Rows from block 5 of a small class-conditioned image diffusion model, named by matrix and row number. Rows with one number belong to one neuron. Each number is 500 + 50 x the weight over its row's rms, rounded and kept within 0 to 999. All counts start at 0. Numbers have three digits each.
After each neuron's rows are labels from the 100 images, of 14848 (inputs lightly noised), where the neuron reaches its highest value: "top examples" is what is common among them; "patch colour" is the nearest of a few named colours to the mean colour under the peak. Only what is clearly more common there than usual is listed. The data: microscope photos of single blood and bone marrow cells.
# fc1: MLP up (model.blocks.5.mlp.fc1.weight, 1024x256), inputs 172-255
# fc2: MLP down (model.blocks.5.mlp.fc2.weight, 256x1024, transposed), outputs 172-255

fc1.302:424463574482474435496455454545415404420585488452469520468464461440521444508365488463463473483512490455469543449492520424459507556496506497502482409508489424512414490486438409491476526546458411486491491420455528417490453479493536489522462544483462450482
fc2.302:511458396508506539503479543413557585600405493479579500510460453539440552481591485519502508450497508520484465461480515623528423495445481497460453548498486552436546502459563461459497411408489597454501508577499456557482479503500396518401520452467551527502
top examples: cell type: promyelocyte
patch colour: blue

fc1.239:504428435519582561644575548541437576490514539565574512514544510517541590452483507586493548507539504511584601552529574511478514538477542504511533499606537563473490530439563509505516414527520529479630577522530600539572466590545517565537558468588553511487
fc2.239:512543654554403455437454468422621440572508501506402542583458508508492436505473548431466414525490525460484442543483469473556557452458471486473509502438467481557493448561496604537496646469518483501432487524518381455515525457440559411495482617472479549520
top examples: smear: peripheral blood
patch colour: pink

fc1.392:498381413528457524538497539529412454466490577496466594349527424429591457563506432510542511506531522536496547539445494481536461508470550508471473522499510451438495529451458490422529492488546497518518433536503580475441522472484534509448400609545539496493
fc2.392:515554605485506512524498456494586543577468398519557403632431560575414514422511552465428503458483527482463487446504539494480509561511476487519526483527537492565494460549519491514443433468441493524505560437455412543520433587534454463485564408443433486498
top examples: cell type: artefact
patch colour: black

fc1.212:471499467386534478470494502501583548558536519552551498478633543569502438561437521465465543478501494588451525514575507559533540324472497458550444516533506458571516445504453516522474479421532544467455445470454471508537458562445577582480533526584568477576
fc2.212:481483507464495615550460511442488455545426523522564479465575471488499434523449479443509525504521512461504520429506509583485468430421496418449442492510567453448491552541495474555420524470542563397434549428452529457495361478505469533483482520503462573518
top examples: smear: peripheral blood; cell type: eosinophil
patch colour: pink

fc1.315:446512500565432536502515403466471429498554471453513447492490457366456551585407577537416496416515466437485556507486474495556466518476496476403472438446504494406461452537429518432538492538443510546428513522499472508376496396475487494473485531422550441567
fc2.315:519474492440567472457511562523506581474392478555465522423482503605534401459548343406565470566466496568464409479488510507456508522568441503576511515497516523594503566428530480527425447423552434423519447418465453475519417547494529461490474415557452630501
top examples: cell type: promyelocyte
patch colour: purple; blue

fc1.185:580524556504490484397416451487435572362549527383497606510401541534470511546550541499445525466472571591502440500425497530522495521480517543507527511520553491587451474437418522499419474540464438531506465506427497441580600475526497514416529512472495488581
fc2.185:550467456449517555542602502461590551611516490437490494556484487482573575472519512496492544620415506430533505478515483440491533482529522579532533566521494488563407551580479501452403504509498474447508530475539502486423424407421569507525488456502374462548
top examples: cell type: artefact
patch colour: pink

fc1.61:412485491454482466519543497484500437493487489431425511526491492499511466468479467447442501447432425588488522445384408469443478521452463505480552545462452487456438437460408502524512448406458499422542473467436473479531452479448511469464501462461453474484
fc2.61:524522561506473448423446494516456524503555510514496484460487437466471486532507518503553470519532561438465523508549520477542491499494486480498316451513499474554491556475523494528438479601449559546464528527559523454404510534503482494511505539577489538425
top examples: cell type: promyelocyte
patch colour: purple

fc1.119:393542605455557481533493461592487488438462476449563489496425518531396413473341467399518483602509566429564508526554459416490493570509419483422449434518528572485477412460428507488462527447484590499394508494481495502498499450464453542448456545484531549494
fc2.119:486515462475496389466418608538467534489568528592511544499400525464467470506441566497535477436612584609446469525377462497543511471470513445514450494547490451406487595565511541510553443404512477513501528499488439497553511565541493500454547455553481604533
top examples: cell type: segmented neutrophil
patch colour: purple

fc1.589:351427458510425502513489468580479463480499500455473465402405472442461430438460461487510480380408463560457496497489475371417511499560473494434473459492512457439478460434435529431468542545510461454448439447443445487478531507404536571491522464519453457500
fc2.589:491478527429509530491461455539499424562513486358476549504422514578399538447537525451583378428488471533544489563500436475432627510475491547482463631503455484550518467509427479471527548535470418521517508536480512555465555493446554543551572501440528477452
top examples: cell type: erythroblast
patch colour: black; blue

fc1.756:489510561552471494509466545461495456527495544474513500510468600450421510466541555532454515521550497580527424426460474459409453448463527514510505509529449504553532593554516460534505539542483528544391562444477462434586410536436348497479507482422562520464
fc2.756:513505555521525498392476469404508430520435497477466572537449391482520445481434460548466417449465439564427542590546418432486551453414566528509618495460449523522456475531438489437532497532443574490511551520473566501526476524490514473556513531540510530510
top examples: cell type: segmented neutrophil
patch colour: pink

fc1.60:564477460412436635417546568537531420440499434524544449495602469502482402520458549445521423533403548552451431526398553452453519461381428481509460409577498509523518482423569455462500495442548406515511483497539525508499574513504585470485508514567525506530
fc2.60:378445487472637485512473463578502432506446530474484470509428521504430529549480350556498465466476561411515557518515442531538464526431559517480553514477520473526527538425426558535531505566503467624514442453439532531471583586534419503519471451469411554440
top examples: cell type: artefact
patch colour: purple

fc1.398:431477487540437467505558516564522454564519544574449568494658447514551391574501560474444448494557462523444517432444451430465506534604480525581448503423466433447474471566400522447542544491472492496602443554546530410512410409500512501535529493515565473518
fc2.398:540457506500561477481479557498481552446545451501614446449417496435483587448430433493493517532435465443531468611495508572529455498391540426424520516548533584493520513413519508512424424475475536502422527450466404508482515539436479528461483513571463538479
top examples: cell type: promyelocyte
patch colour: purple

fc1.117:405481589511461514501513472447487491474560532518483499424538365487468412524572527471553456488514520401482475500396461565479426515419467418489403440512528413442541542431414505498509493498483485530402496501492496454440488470468462620546434549507513484540
fc2.117:480567457405499446576389540540457529533503490538477464497564579512461542448531537491449464438553574572520532566572484505456472391565480499494571567456514557547529423458551458493488487408547469532482444508471508445488540512562553550517607529580504614397
top examples: cell type: lymphocyte
patch colour: grey

fc1.696:437489475466496565488503479563571521511448481488483511452482517421473490462506526506451566489412473575528452445430552606496492570545506531485445441502538486526476463409494432350440453504530446478445403485499410409439448440470510487634447599543502546433
fc2.696:509483526471513458501458559492471393498521495539488516530570438607499482500453436462546450524476507439463456568504475465504495395438473413526516509473430464499496520507486559647580522513450541466563547457505513561496605494564481477425520408489462366574
top examples: cell type: eosinophil
patch colour: purple

fc1.247:531485514524496454494443583513505510490557522463536487524528487470517490455427501408416442548486616520510508463427523483487524493495579554392436502542529433650461461506334482479443454530551449563503491534459523532476441520450505493487572388480546522570
fc2.247:476562540502441456489455490539424475493463499565446549497494513503537483524417599553497512491539450546490535497505449514495472498472580470547496508414446560496465450430543564557470494429496444563525563531499502453461598575540389581473548414500627501467
top examples: cell type: artefact
patch colour: white

fc1.350:444508475492494527506494489441453505459518479453497465474470414516411508514483481508536520534482532573457512500478466503499493386424493507527444422500528454472413464536499548559602580543531508508554514431378545522491524471541555458611570581518605477474
fc2.350:497449495460524472536498484610578508477432506571429509504529561480603415511515442550412473477491539473511476450529516544497483558564451481512554554439491556529583511472503463479455416446469444535492463622583504440530499537530435601427472432529440446545
top examples: cell type: promyelocyte
patch colour: purple; blue

fc1.98:482460509528469506521529518509486406566530525489484576495428492508462538430452480488544422419483444477574549503459548440479510512483457478558554502476510462412536496560467416565511497434482459419477423419354420491512456444523482499519441479452472641449
fc2.98:519435487484423527528465504383458329572448553539480443546464427582563551565471439495553577442547451513490421599461433388514548434544517592484486495543512504397500536574509406516510491498549475562456517437429427494508465498538554419496469515485575540491
top examples: smear: peripheral blood; cell type: segmented neutrophil
patch colour: purple

fc1.630:490497472502487567388573477575455463482414460526543515485438523553483538523473460504498517612464489523515538411454519449425563489509538406557426452532418538502475460531495555485511382492553461595416440497478528489504548529590445418520523466499512547533
fc2.630:445529522544610508511540550447454482413514634477508503447432488468477464545455467500527418514465571519547466538479590570549429593556503522429457512449435457532617529497481583508474508472431443526524558478480439558653472570461502532429443494495458540481
top examples: cell type: artefact
patch colour: pink

fc1.338:493563431460432528492448456477508571594530458526510532490528495393472468506507511464548475587499556501499480509427566431451527493526509496436485546483473510523502514399532470415501526507466450502475477452543506462465501572539498427503536500496575444446
fc2.338:555460574528530505493558578537491434425487507442552448551518485533534540523521516497393453409484496541525523514523496570524468499408531490531487413499532510397513516566474546550485463510547560514463486511435509505464525477540535537521479507482479554541
top examples: cell type: eosinophil
patch colour: purple

fc1.281:411433518470630528505459464597479483540656416517499420479433564486569467499445515439507522535478544527579508591494503479406526537484475449548517442602454529566565538587574521558524546459450510503562462465526441539463524553572561486517520509495507505531
fc2.281:542561524474429390543544535425528573527372577457455562470617528540528549517527448498451469450499483536433547479535539526504530484533522529433518591377541564403451499478465510439487507482547494511482537561499549473547447496449477518518492476502436483450
top examples: cell type: segmented neutrophil
patch colour: purple

fc1.494:525579404536448484428502441502513504605516488413608537589435543483590526474545418386494481490543482569547484440475559509507575526497578587505560625504525524502538518629412544541513490518459461460455516414491494531495550606526470407391419496539473512441
fc2.494:503563587579485519554499495507452524489585476586423455466483503554448492564447497592501551496465510444523582578519520525467517499485429466465433493498485444497500521416533512464566533435607482492426431472551543518549506509488504478594482498403501521518
top examples: cell type: artefact
patch colour: purple

fc1.188:392433571480463531565527470576500499484538538534477531483484447523515491444458535508514443525549497516545568570452557521486454502505588575473466584545602496507442485468365517470550522514519493406586547506462594458550617423584549471526482483487527545535
fc2.188:603565462545573491480451524381532519492527506486509532533544564474525461575498449418502546583509497462440512496523442505504514544491474458590541483425422497525516553499609437502480469533476567630448439490567507573428433537406495489533534510590508372472
top examples: cell type: promyelocyte
patch colour: purple

fc1.122:525523463415487502497566476496493584439443445488483487484534580523550493529485532416537458486458453431439500432471401443444483534557443485556468538456534381547446446433466471433464514520488479493546458446541477508482468465496432456497527466475473489510
fc2.122:531543461537430524481503400551542511394508625539482422472456601556569524428472534448480451496533464459594456469520436618485528468537551422481427532496514513510515474432503559463498523510475440541552405490475482570449566531523404458543528495572412499441
top examples: cell type: lymphocyte
patch colour: pink

fc1.32:595505437534457554587513475497575394492452595564578511532524501479583571456456569585515531471518491519503494551474452437476489436447577482472550465573480605488498535487447525542496435543422438422513566438426530520508590372480510467445541508429495457461
fc2.32:440498468366464490511548507481501541536540412474447493438438471496466472542610473460530517527517498530482508512439505515492515419571479587574521453485574468447429582445537488456456556412483447535500518490529536468490516522507440530524478485546553441507
top examples: cell type: segmented neutrophil
patch colour: purple

fc1.250:468537447603530441531531511527458510432533464478528505564470524453501501370502499426562511452569554523544506479593531495439510528476515384449510456508460405510458537437569489519529576448534462618484517494403557447521429604512467502447485535466526474478
fc2.250:521466500450474506483488522456509456515481519521433543453532465527495540581481502536411486643453487540508563546428456468511476529483519528540519515467526606505511472553456524489472435565528523406464531455603495570454531469496514527579493404581563535508
top examples: cell type: segmented neutrophil
patch colour: blue

fc1.707:582582464446499440542498596525471494527413419467474530562494526442480547435438570521493511482524520622472560494617529386564434518475464494484560564501545480482517518572495481412505552514596520505587566518579487509619487509527495473566463505507510572458
fc2.707:412484494556566538532499388527491501552627538532534432465446524534512459556568479492500525552518543391569464461380517550460564419561490477519460417495489535561510459430521525582496431507429442541419504465381528457437571486486518498462548483515476409515
top examples: smear: peripheral blood
patch colour: pink