A small class-conditioned image diffusion model, trained from scratch.
Data: trained on microscope photos of single blood and bone marrow cells, 97085 training examples, 54.8 epochs.
Rows from block 5 of a small class-conditioned image diffusion model, named by matrix and row number. Rows with one number belong to one neuron. Each number is 128 + 24 x the weight over its row's rms, rounded and kept within 0 to 255. All counts start at 0. Numbers have three digits each.
Before each neuron's rows are labels from the 100 images, of 14848 (inputs lightly noised), where the neuron reaches its highest value: "strongest on" is what is common among them. Only what is clearly more common there than usual is listed. The data: microscope photos of single blood and bone marrow cells.
# fc1: MLP up (model.blocks.5.mlp.fc1.weight, 1024x256), inputs 86-171
# fc2: MLP down (model.blocks.5.mlp.fc2.weight, 256x1024, transposed), outputs 86-171

strongest on: cell type: artefact
fc1.118:157126172126102126135121107118138145146116174123113142136153116113111099133095169125103106129112106136126112102123124114135122121178104133065157088135085112153146079130125128096111142142138134101152149139110169124091175084105146153107160129096110144084099154
fc2.118:152121129137178147114176123168116163146101114153117106112108113144079080155121113079129160117133143123156137167157136125151119141138139109108150131118142126101126091072151147143130098104106124106109147091124139123158151138148099151132081114078123128131112118

strongest on: cell type: segmented neutrophil
fc1.144:107091120117132127106119098124140125102112092132171162138143113120129117119173136117119123079112106128138151129140136084171150102102097116092139156079116145132114134112076072153096096126114158122133112156096145134141076135142159111100098072119163096131118114
fc2.144:157151113136108113153108129120147130105120147130091091121123137091127109126104111142136140138113147148123088100118113130107123144185157133147101103171105146122145075176174150097148156158140122108157135125165137122108127112126116118115135168150125112126114119

strongest on: cell type: segmented neutrophil; smear: peripheral blood
fc1.38:137158105148126137094157182132164137112087116102125152150125109107128133149117157120109135123145174120079168143114102138121198111105130142137140134123149127162105121130150166122123126136141125113148115172194153120098118116138129176123129115123153143138142184
fc2.38:131154153150108116177131079180103125145162104149124137128110161154111106164146103143139101139126151100156104116131189137166060125107134113153147137111119093092133140148099114142136141153110117142109124082086107155149161125154140118159119136186094143128140087

strongest on: cell type: lymphocyte
fc1.456:129109126123134118099117108128120148105107092184137183121118116103162133144165137143093132130164137087172112150138142124089132120131091133088125155104130156084134139115116105123105121164152140123099107167116152131122124116109141129131124158093127119068120106
fc2.456:065135105153110136161132105108146130120094116088132079134119146139099127128120099128120149134118093117090137111095148087158131139104143117108131101167090098133191128146144147120162089112147128111098145127136108116165152141127129103116159121148142156177175096

strongest on: cell type: artefact
fc1.60:130131151127097141179106097175140142121119133119108114140094133123101162088144121118141076121125116111160118146115104109133106154126182166140108174100143104137148128100120115134118101149082112109146123112127171131145129140148146096141145097094122110112114111
fc2.60:132142151108120113127106122135123102134165130152111174163145118137134129096069121128107149142128157122121159109067146150138147138126065111131119131161128177086152134133113143127114158138115100160136137144147128119139112147122133118186162098144125134157167138

strongest on: cell type: lymphocyte
fc1.389:111114135112079169112118124136124124120087149156157165157158107156089158093146110123161098125054113153088131115103100082109147097128132098132128146130112095117121128099138125148162186139142161064125119116093085111153144113141138161167108121121125106125127126
fc2.389:080153138166125111112175129162119134107106153090147135141100169105140096155109163130063138153110106142093166104106166146092120136078128091104128159113121152158109145129130111128118093167142135117132114147128118180153122147119122122119098184131133138130151101

strongest on: cell type: erythroblast
fc1.595:119153102161114134139116146127131101141089119125130109143087087127135138116158141114128180109163102075118121141089136146127090151122125110129117138136170097158165134152105125124171094124072134146119119083137143122140151113126144126100128153132118123073152100
fc2.595:144095144102151124109113106133115136101159129123154117095154143140136133141131135140131090153128164183111135106152143107142157115121134177092130111122116170084095101142144123151090154114138093142142148171128107129114085147113126142155137102112135127150097153

strongest on: cell type: segmented neutrophil
fc1.281:107150115116112085116106149135115176131129109166103158119068165115106134156166084136146160088102156099112129140152124129124126076161139140141135143127106107107170113139128133121174116106154152118107114147101114094152093136120156159108130141131124138130087154
fc2.281:145105141121114134164141107120125102128154123129156090116165096123132095089110164122102098148165131167140131129102096102124123180133140140132131130131138161150098132116144125139080155161129099117134097112148135136107130123144096131163113127104148112120184106

strongest on: cell type: eosinophil
fc1.696:137097160120118117145152132092087115142161119127137148125154122091136117138126135074098152127135095097174122068120101133127112134113113139118115140097145154112157131143127135132117105146108102143087126096133143122100106108155126041126143132156118121139141157
fc2.696:126142108138157125125100144142141172158076113123114105164106128153116136147135117162155099149109131144066123153149129124137129127150149106113148124153102086166134122105091133126122134118141101126130135138105111157162180121068118198136094125115125132127104124

strongest on: cell type: lymphocyte
fc1.744:114132101161102155060097137128137154110124089170119115127138130120142114119090152141087160083166089135135083118125137094140125106075171130117144126072090125128162101170081163107119158154101121080120134149112139123132140079169114108154123093095104117144137099
fc2.744:111099137086119099156157121137148081117154125120127145128114137154114169144113114078136139134097137144141154180097151144122130125168145126140106112171151125122106125073163095128153115153113118152103112170175093096094139130093126180114129158160138106107129145

strongest on: cell type: segmented neutrophil
fc1.250:092104067135132155125126150156127103106158102107115114168119134115097069119094175151147124145095108115072122121098117122167132124131154114139145087125130143122118096090133182164122159124139160120135107121163136117123154124148078163100114157147147121145129125
fc2.250:162114176100123115121112088132114144149096122142162150085099116141147158132172076076140145146153137141170114101133136118097147124138123126113106121118125113118149165153115079088143106134108123118117161156117121140145100159091163084163132114091119162134129138

strongest on: cell type: promyelocyte
fc1.350:153097116122132146098141124139156122112126145161130124095120123160137124104134112065090159145133114121142146131121080124112113174142100114100121123127100114117148090099128135104152131107018105178162098104120134122144109116135135101159155182094123141109123126
fc2.350:127138123117124119154091109130128182161116123089139147172119104091135115142110146141146086112117125144093094128141161110116118079125122137179109110116137125132127154151150107157121139134217139086109158148128110159173131128117125128119098097149156083149130127

strongest on: cell type: promyelocyte
fc1.398:146107107069160124135116108150115106079112120145141175084108162070130154129152143136139171111107115067166138132127130114092105127115120095146124144129131149103146113131111163098114133129124172126110100108146106129153113131120115070133079122112130125141088103
fc2.398:103122145165125111134117133137113116172132136100156101191140086164111112130124098096126083159150149191103132122123123136152172132160127158103101137083112111151133162107150097160143122134121106121174134123116155119109146122145174151108151152139119133131153176

strongest on: cell type: lymphocyte
fc1.427:123071126112113117113127103128108123136131086136105127107125103141140116109134156146113130166106118084170147104129123148108145103142119145164082108114111095112118126142120097113140101144127146108157131187131136129106113078109153132143070106163157125113077103
fc2.427:139152151131110165122114128132098125145162133104134142115122147162128144109136141088139133138157160138128113148150130136105099124137142133126102174116155129127117115160144167172114113062120150127161152112141122127130152120141160148158130119157119120141125113

strongest on: cell type: lymphocyte
fc1.124:107146119103153096119087123137163168113130098155137135125148153087141135113147127154122109089130136143119123098124134108092140161103177138172096156123134143106122141084126141158117180137136140142086209152108137123106088127160101097118129138193136116151137091
fc2.124:167111113123087152186160098113076129105143132075092128139128155128114129132110130112142141163125107096140176106116102120160095156107074086095148155132133118081117095153133102119124117109152165077156079141129170153144148131124137180169127128079127147087135123

strongest on: cell type: lymphocyte
fc1.420:160126137163112151130135137141131106127131141116161132158176093103182152101114184105135130199167103134137163140128131096142144160092149159142108123114130122150097130127147096153088142132081111114125125133091154140107179151104075115154125130183151128100182121
fc2.420:112131111096123100133132156140128161122116126137113134063133136170075118118153134108131120145084142123142085117125063146091095127141100099082134098149168124079159144140109137108178113148138098099144117126143097144164139137199181146141170120087089137115122144

strongest on: cell type: artefact
fc1.494:104134141102115083139148132133098142127138166126123115114128140124101118118127142119132140133116123135114145124159138116145193120155145121084133119103123160118104075128153153113099161185112151172170127132106169127143168127142151145186123081086139090165115089
fc2.494:148127095121117159114116126151149092135065148159124119175142082098132116177123114162157141111140116111127119114068137165129118136114119104151119126105133090089167151134130119133136126165106102077131137155126119105086101144122095157123153187132124122098162144

strongest on: cell type: promyelocyte
fc1.61:090090099099122119125133091127132140086080110130127150116103100102129127123094126106123106145092108094128116121151144135107141106085123076147130135139117082140129132149113145106104145073117098093136141091145124079084150128105101141118108097099123113111124098
fc2.61:182145134146124128152079134116118140147180134163090103131120142134119127091185110140102150069129159148089134088108075104139091149162130175127110096116137145100096099103099108149116126196129144151110127130148119144153109134127130108100122137099137126145112132

strongest on: cell type: lymphocyte
fc1.122:142158092115132150065088090120130099098095070108090136110099075075141110117086117125080120118084094085112072125135091090114083081106083104139117102131084106112159143133087146098104097163115147092114121126124132114113120076131105141127110126124126106092122143
fc2.122:148112134182119150077151152119131148136142090129108128094152117154132135134132146068097195154136106123115093108133088133141094157136106113147145165096098116140137169159140125118147101087136095120156161107092162099112112120135140101163136128097148148140117144

strongest on: cell type: promyelocyte
fc1.302:104111124128149130106137106116133112077100117152134092096126080106124104110095137113092122083106107107101068105081139106107115109144107133112134103073084124098105103110110122124128130125091122128136141092130062102109074138117110131104079116101098149147131150
fc2.302:131154112105087126147107160135111126158125144088116207187127153126109132139149093127137112152131136143124174116154092136145127127119132083142095143146156140132158143117103086133130105101154112113120112143136192143113144081128122108127148147137125124104122074

strongest on: cell type: artefact
fc1.154:127114163144126136112122151165122164142140110131174114112128151135139125102177102110147129132104099137113110155129100113125123112152144113104143120105094159118138109108160157153100132121141112109171120126152157139106165138126152105127078128081125110142106118
fc2.154:123151088119117128140136143107146132121150123117096133136120115140111126152089151154115103110143131133128163110164135107133105154143132138143106118172134119140094129117080087099122150140122113130088135114102094129168106110097122141136129149173169153099160087

strongest on: cell type: lymphocyte
fc1.64:136130103133118112163126166104140117119139165138157091153157088134169121123156108121133117114092105138140163132112128157105132103107082124140136076183162142125113127126138123104133145079156117071135097132126117126104115138159107159143113173108097152109098158
fc2.64:067147123084135177130113152159124130131149135130101122140147139101117117130119171061168153139110157085124135138133159139147140112181154128104101093140130205141093106174113141128128138128088106106117118167160129136144150149127138150127189115129189136160088147

strongest on: cell type: lymphocyte
fc1.211:107095093139121086134113134127105119143152164110164109132116144112119111145115121119094102134090088154100123081134121130103119109114155127140130100127130112108105145130158079130137148102151137109155126119127120142149145123105124117139122126185150101082119090
fc2.211:144124112151153114108128145094106133084119117164135162134123086108162095120129140092149130129094138111123164132116124121147187147134133106169143104107123087116103155123084088138164160172092094127089061115112151118132131143134132119104127154115082093144124162

strongest on: cell type: artefact
fc1.504:111116121112107137139156124137093127142087125123104172119152098104114128128104158145127119116061142098163090131134093121105103126134094140159149116124076131104150113097115135114122161105130141075163119170188158129117169109115136097118081085099149123107115108
fc2.504:157157124149144076108152123127176109126115169116118148142157127122092124144139129104104104099133111139145143145116107157169109082187103120123097179095158133113147116145146109178098135131111106141124109113103131103135126159153097142142114124055098115108169118

strongest on: cell type: eosinophil
fc1.338:128097103109123174207121071140131157118117110151142145103165114150165103101146135091118138116154124102127112111119125122164117146138114114126131156116079134105150099095124166126117168113117123114116174167122135153140111138156156164137115138134131136107168128
fc2.338:121135166162121101060131169140131118119093155105101116154115127123089152160115127165130115117093110132131148103124132137104140141095145141090126097138164103148116124135116086132122084125153116143116091099125153123104117126088105082116160135132115115139091117

strongest on: cell type: erythroblast
fc1.438:148111160128120096154140161130104118125091170106101096117126124107126122116160137127154130150115174128138155117141149140129172159150138178151132148151155176143148090107131189159123113137155147098161134142142156146131157161117134159168168094092080159160183102
fc2.438:133142117128146124112164129132152146124176101130103169138119110165157117143122145144109124100136102119118089116148125114151103121111148108098150121112095104138105133146141089070125141126050138143132114139146102092095121118126143108094101147138191124130093116

strongest on: cell type: eosinophil
fc1.51:072153098129122119085137135129073091130143120082107092129129098135135110133111129129134127159077095106108108121164123109124170134102114089099087106082131131115101118084079159113119094091105066103097106107124131119132126148105118103150111120129111130104125109
fc2.51:162118121103111140144090065142161157112107133167134148116127160069079123139103125123092125065189119144163143157084103147130119121122131162171151131140116097096134156164174075127133135141137147141161165114158147126084121053118116135082141153128099122140096154

strongest on: cell type: promyelocyte
fc1.765:132148160115120122137110137117122149121123109142109155147160116149153160135144186148171145156165117112135126106118175138147154154137122146125167148148142147140154131140143164187137138106150105126107134154138151156149178136135172143158165157155120130140120112
fc2.765:141122115152169138137171122175117123160133141151167113123090174116122089119128082103124097139116107149120127171126106110124120120153133116116094101140123151140082144142132103082149128177111122133156132112127119120115085145145115115098082121108135156110139149

strongest on: cell type: artefact
fc1.369:123107064110127112141120146113145165096096120104111135162132153085184121139122109146137116149147139163098136136138092158125092111104151111157110134108092120144111094113128157155088082117128148124083111124119173173138165124147132113152085132131129130130078155
fc2.369:149173143113102096150157108154095122167148108129116142081089116078098135124113128079119128118113118124124161092149166117150143126150135132116113150107145151114142129158057138083120098143146180094133148073142121161099124130097151115129128135136136069142146115

strongest on: cell type: promyelocyte
fc1.188:160136122110122109155145131180090153107131178175168138144137128127124149147152147121099172106113112154163140111135106105137157159163116139131118130100138162140191156158151130146150103084086136154126116081134121142173094129146147126115121125086127151143167126
fc2.188:120151135150149131120116109081156102158138076115107151140129129127126127130114086106150094161154132096099090139122138136100082097127126105091144122126113101108078129095109144131115140195142128113148137145156120107084153175131110132144113128171118100146101160

strongest on: cell type: lymphocyte
fc1.677:157146098123152150133118132120144135102141161134163173150141121144123125157143109105125147097152087153105131157132111156097166117121147130130190145146146160144140128112127123155120171124119127082194153133139108153135128132134121164094131179129108157104099135
fc2.677:103133124099126157115105134172128140164091146126099102101137150171160151090130147154130127120139147149148134074139164153129088111162145144140085120105143137109128080109153150085126112115182102145139124146130130101129138179157098110144150083122130161148129150

strongest on: cell type: segmented neutrophil
fc1.762:146138144150118138120080127160146162103131128151136068139124156127146112161100144088097122132129138111144131089112092125151178119148120171114163162146135111089152121113149109106129105118103109192164140191125116140147116139122119120122134082151143115128132138
fc2.762:118136128130142131140139159118112117144126164056140176123125130146118161106128124134127117116169124130096124134144170131122111176118107087114079101111161162140089087128080134159128175089114126164132119145111158107114109132154130137099104135142112094154096121

strongest on: smear: peripheral blood
fc1.421:100096116086121125148092160102101094128151142123133143169101168074128097144156145128148097120120083138156127137143133122142152146099088103147134142123168141130145103127109125098125079122154122144110117155123161103109134107130142143103121162121100109125163108
fc2.421:142099123120128125122119122156164096108114097141088112125122108157121117113108124150103170112137099112106100118106086131157136115094117123139191130133106099116148168143098089164132083102116136088181106153179145131142123119137134129157178130085146156114127122

strongest on: cell type: segmented neutrophil
fc1.119:113140113144120158098136131156140154097147127117110102147127157172102094108114114125122109146129161097096134102140124139153103148123089141153082137159133137126097113143158150165090117114120122092105118135168122150111150095128135167117125141108107107122160149
fc2.119:155148114148160115131130093112145099125133085069134097101107140099116080131156143118122125123138113109105110111125142110152125093151116113107118148086132128102143120130178106119125107103106117134154109129117134116182079183143112109117124122167133158145131106

strongest on: cell type: lymphocyte
fc1.150:083112104154125161111124132164134060133098100095134111142081130101172151103132133142120128132129143128148153141159133132160077144135103134123158115130125133121112137141153106076151095174098124085138125136153116113142123122151123162111161093113121117141126101
fc2.150:157137122145104107154116116139132130144165138137152144141151147095165115103145128113139138168124100117127145135088131135127156097129150126133115089103145126102123127138119136159080136119137106106131090095137146129118113115084142130186098066155121092140135122

strongest on: cell type: segmented neutrophil
fc1.264:132140124149098176122160159121135087153117130130113138134151165175123128152145168176133159157138151144134181140141119125168141122119129133096133192142159118157137119108130135122156142122142109126158148137147128172135155137137134151178170151169166159117154128
fc2.264:120121172141122137156157178095101077142088152117094097127149100183145132143115142172137125112110094160116142138100087127106116117137160136108110110121177107124131091131130115109166124137129110097115122129161149127184171097121128120196164118160130168136104133

strongest on: cell type: promyelocyte
fc1.315:137086112109127151050099115080143118094118117130096131099153092142121153099151119103152102085158127115106118141095134129141106114135105120105099106103136114121144117073106101117119128108076138111114091135130137081135120133122102106123104133122084092156111107
fc2.315:115182136112122093208152139144105144150134132130131112161097142116120121151103115135087149143129117141168090118154133117112133138120121137151147139141108141136114152178147133122123119138162110099137153129124094167083113120148131139122133116108152121101139164

strongest on: cell type: erythroblast
fc1.579:126124129132173068088152118128073146131151130113121127118170119159141106191155156102082155152103140098120114140143164096141161116122128072101148084124124136119086126123116135062129163116099154128156098106129133148103117116144125138111127120101158082142086135
fc2.579:111132113128081134150106097122149098142107151138151142121083149105118134083106104158154095110145109145140148132130082147100106115132126182117088159136118123118175130143127109206125077111120113161119148130118130113159121152103129117143141136152092153144147131

strongest on: smear: peripheral blood
fc1.285:113166140104099148142157111128123119081108080128107166160107155115122102131098130124112162156085102153126148126105084129150093149132132140165137166144153152121118091175133157158146121153101091110114134173123140141132108154124158135115154115146091141185141145
fc2.285:181113136127137096125142150161092114139094114161125117164161131151072153151085116139122108080094158126125111130115129131128155146099149091112118109104102162118121139159166117108102128142126108130155132106131124113123125099129112168166134103119156094135163143

strongest on: cell type: artefact
fc1.630:140125151115115139158106095164146140144070157136127143146130171096131140113126164146120101182124119126178105143092110124114110119146127147151161063146124106132083092084121126138126142135115189063134167121107185158099139098102107141126111101140150110109125127
fc2.630:156149117126136111106162131100121112156131118088137132124123156135125146060154118086139119137119143162137126105073134142129116142151157141133151108116096098143174165163101138118102114121122124123148134177164093157141144101154143113109122128148122132162096126

strongest on: cell type: erythroblast
fc1.589:148145124128125143123115132082130175071097146097102080106122086089093142140139109117115136111112115088137111107114096126128113107111129154098138110135107123117093111080135099117104106158123095093122106108139147112090127118081111137096105117125138120111119128
fc2.589:131146136143109137136129147075112155121107142142077102109142110110121128149129144101115160157139096090154137102127198104158180119109107133151123130105146161139149056141173129162128120129120109138104144134154175162114135147116068098141155140110127150146140153

strongest on: cell type: segmented neutrophil
fc1.32:130110105130114131134148085108109108108112120118086144096194088108113125120114117091080102140137161116146099117090111157113140151124157126168121113168121089104138153099130112138134134133102140110107137127150135134071100134106146099144160109103107138110134100
fc2.32:149136114105129108169137142146105137139169107129123117061108107108168113128173108133144103127103091098085142100121156082092127131191078159129127125107139120151115119105122147150133114113174065158161144157141139119152135133121088142139110101149142089164157119

strongest on: cell type: lymphocyte
fc1.158:119113136135126124129110097159165102150120122143088108144083144118152141130126160121135115145155121116078119142107097086149153166133109129159100096112097120117113144140106117132154118085138160143143063121150129136108137142161146136156127111098133086106102096
fc2.158:147102107101106131143131139157123136074111133133173147108152129122110083139129138149108155087139135153126134113167148116142123138108066137136157119099155162151171133130202129155144125130112129162102195064116135130074114117082103138110103149155110124125164146

strongest on: cell type: lymphocyte
fc1.539:143121109128149146115133121133144103120118131121167092139205069137159131130098149119079096175142101142152110129100129114157132142110127167148113140087151125150098109103134141144098132169109117140144131133151147167161140142133133109173115158124135141149145116
fc2.539:100141112109099090126129139124125181118151121152091195126085138135084134141175104142147163104090133095081152119180134143109124093136127099127137116135099103128161146151128131132158119099126165125110147113107097084131111148104138127106155134138106126100112142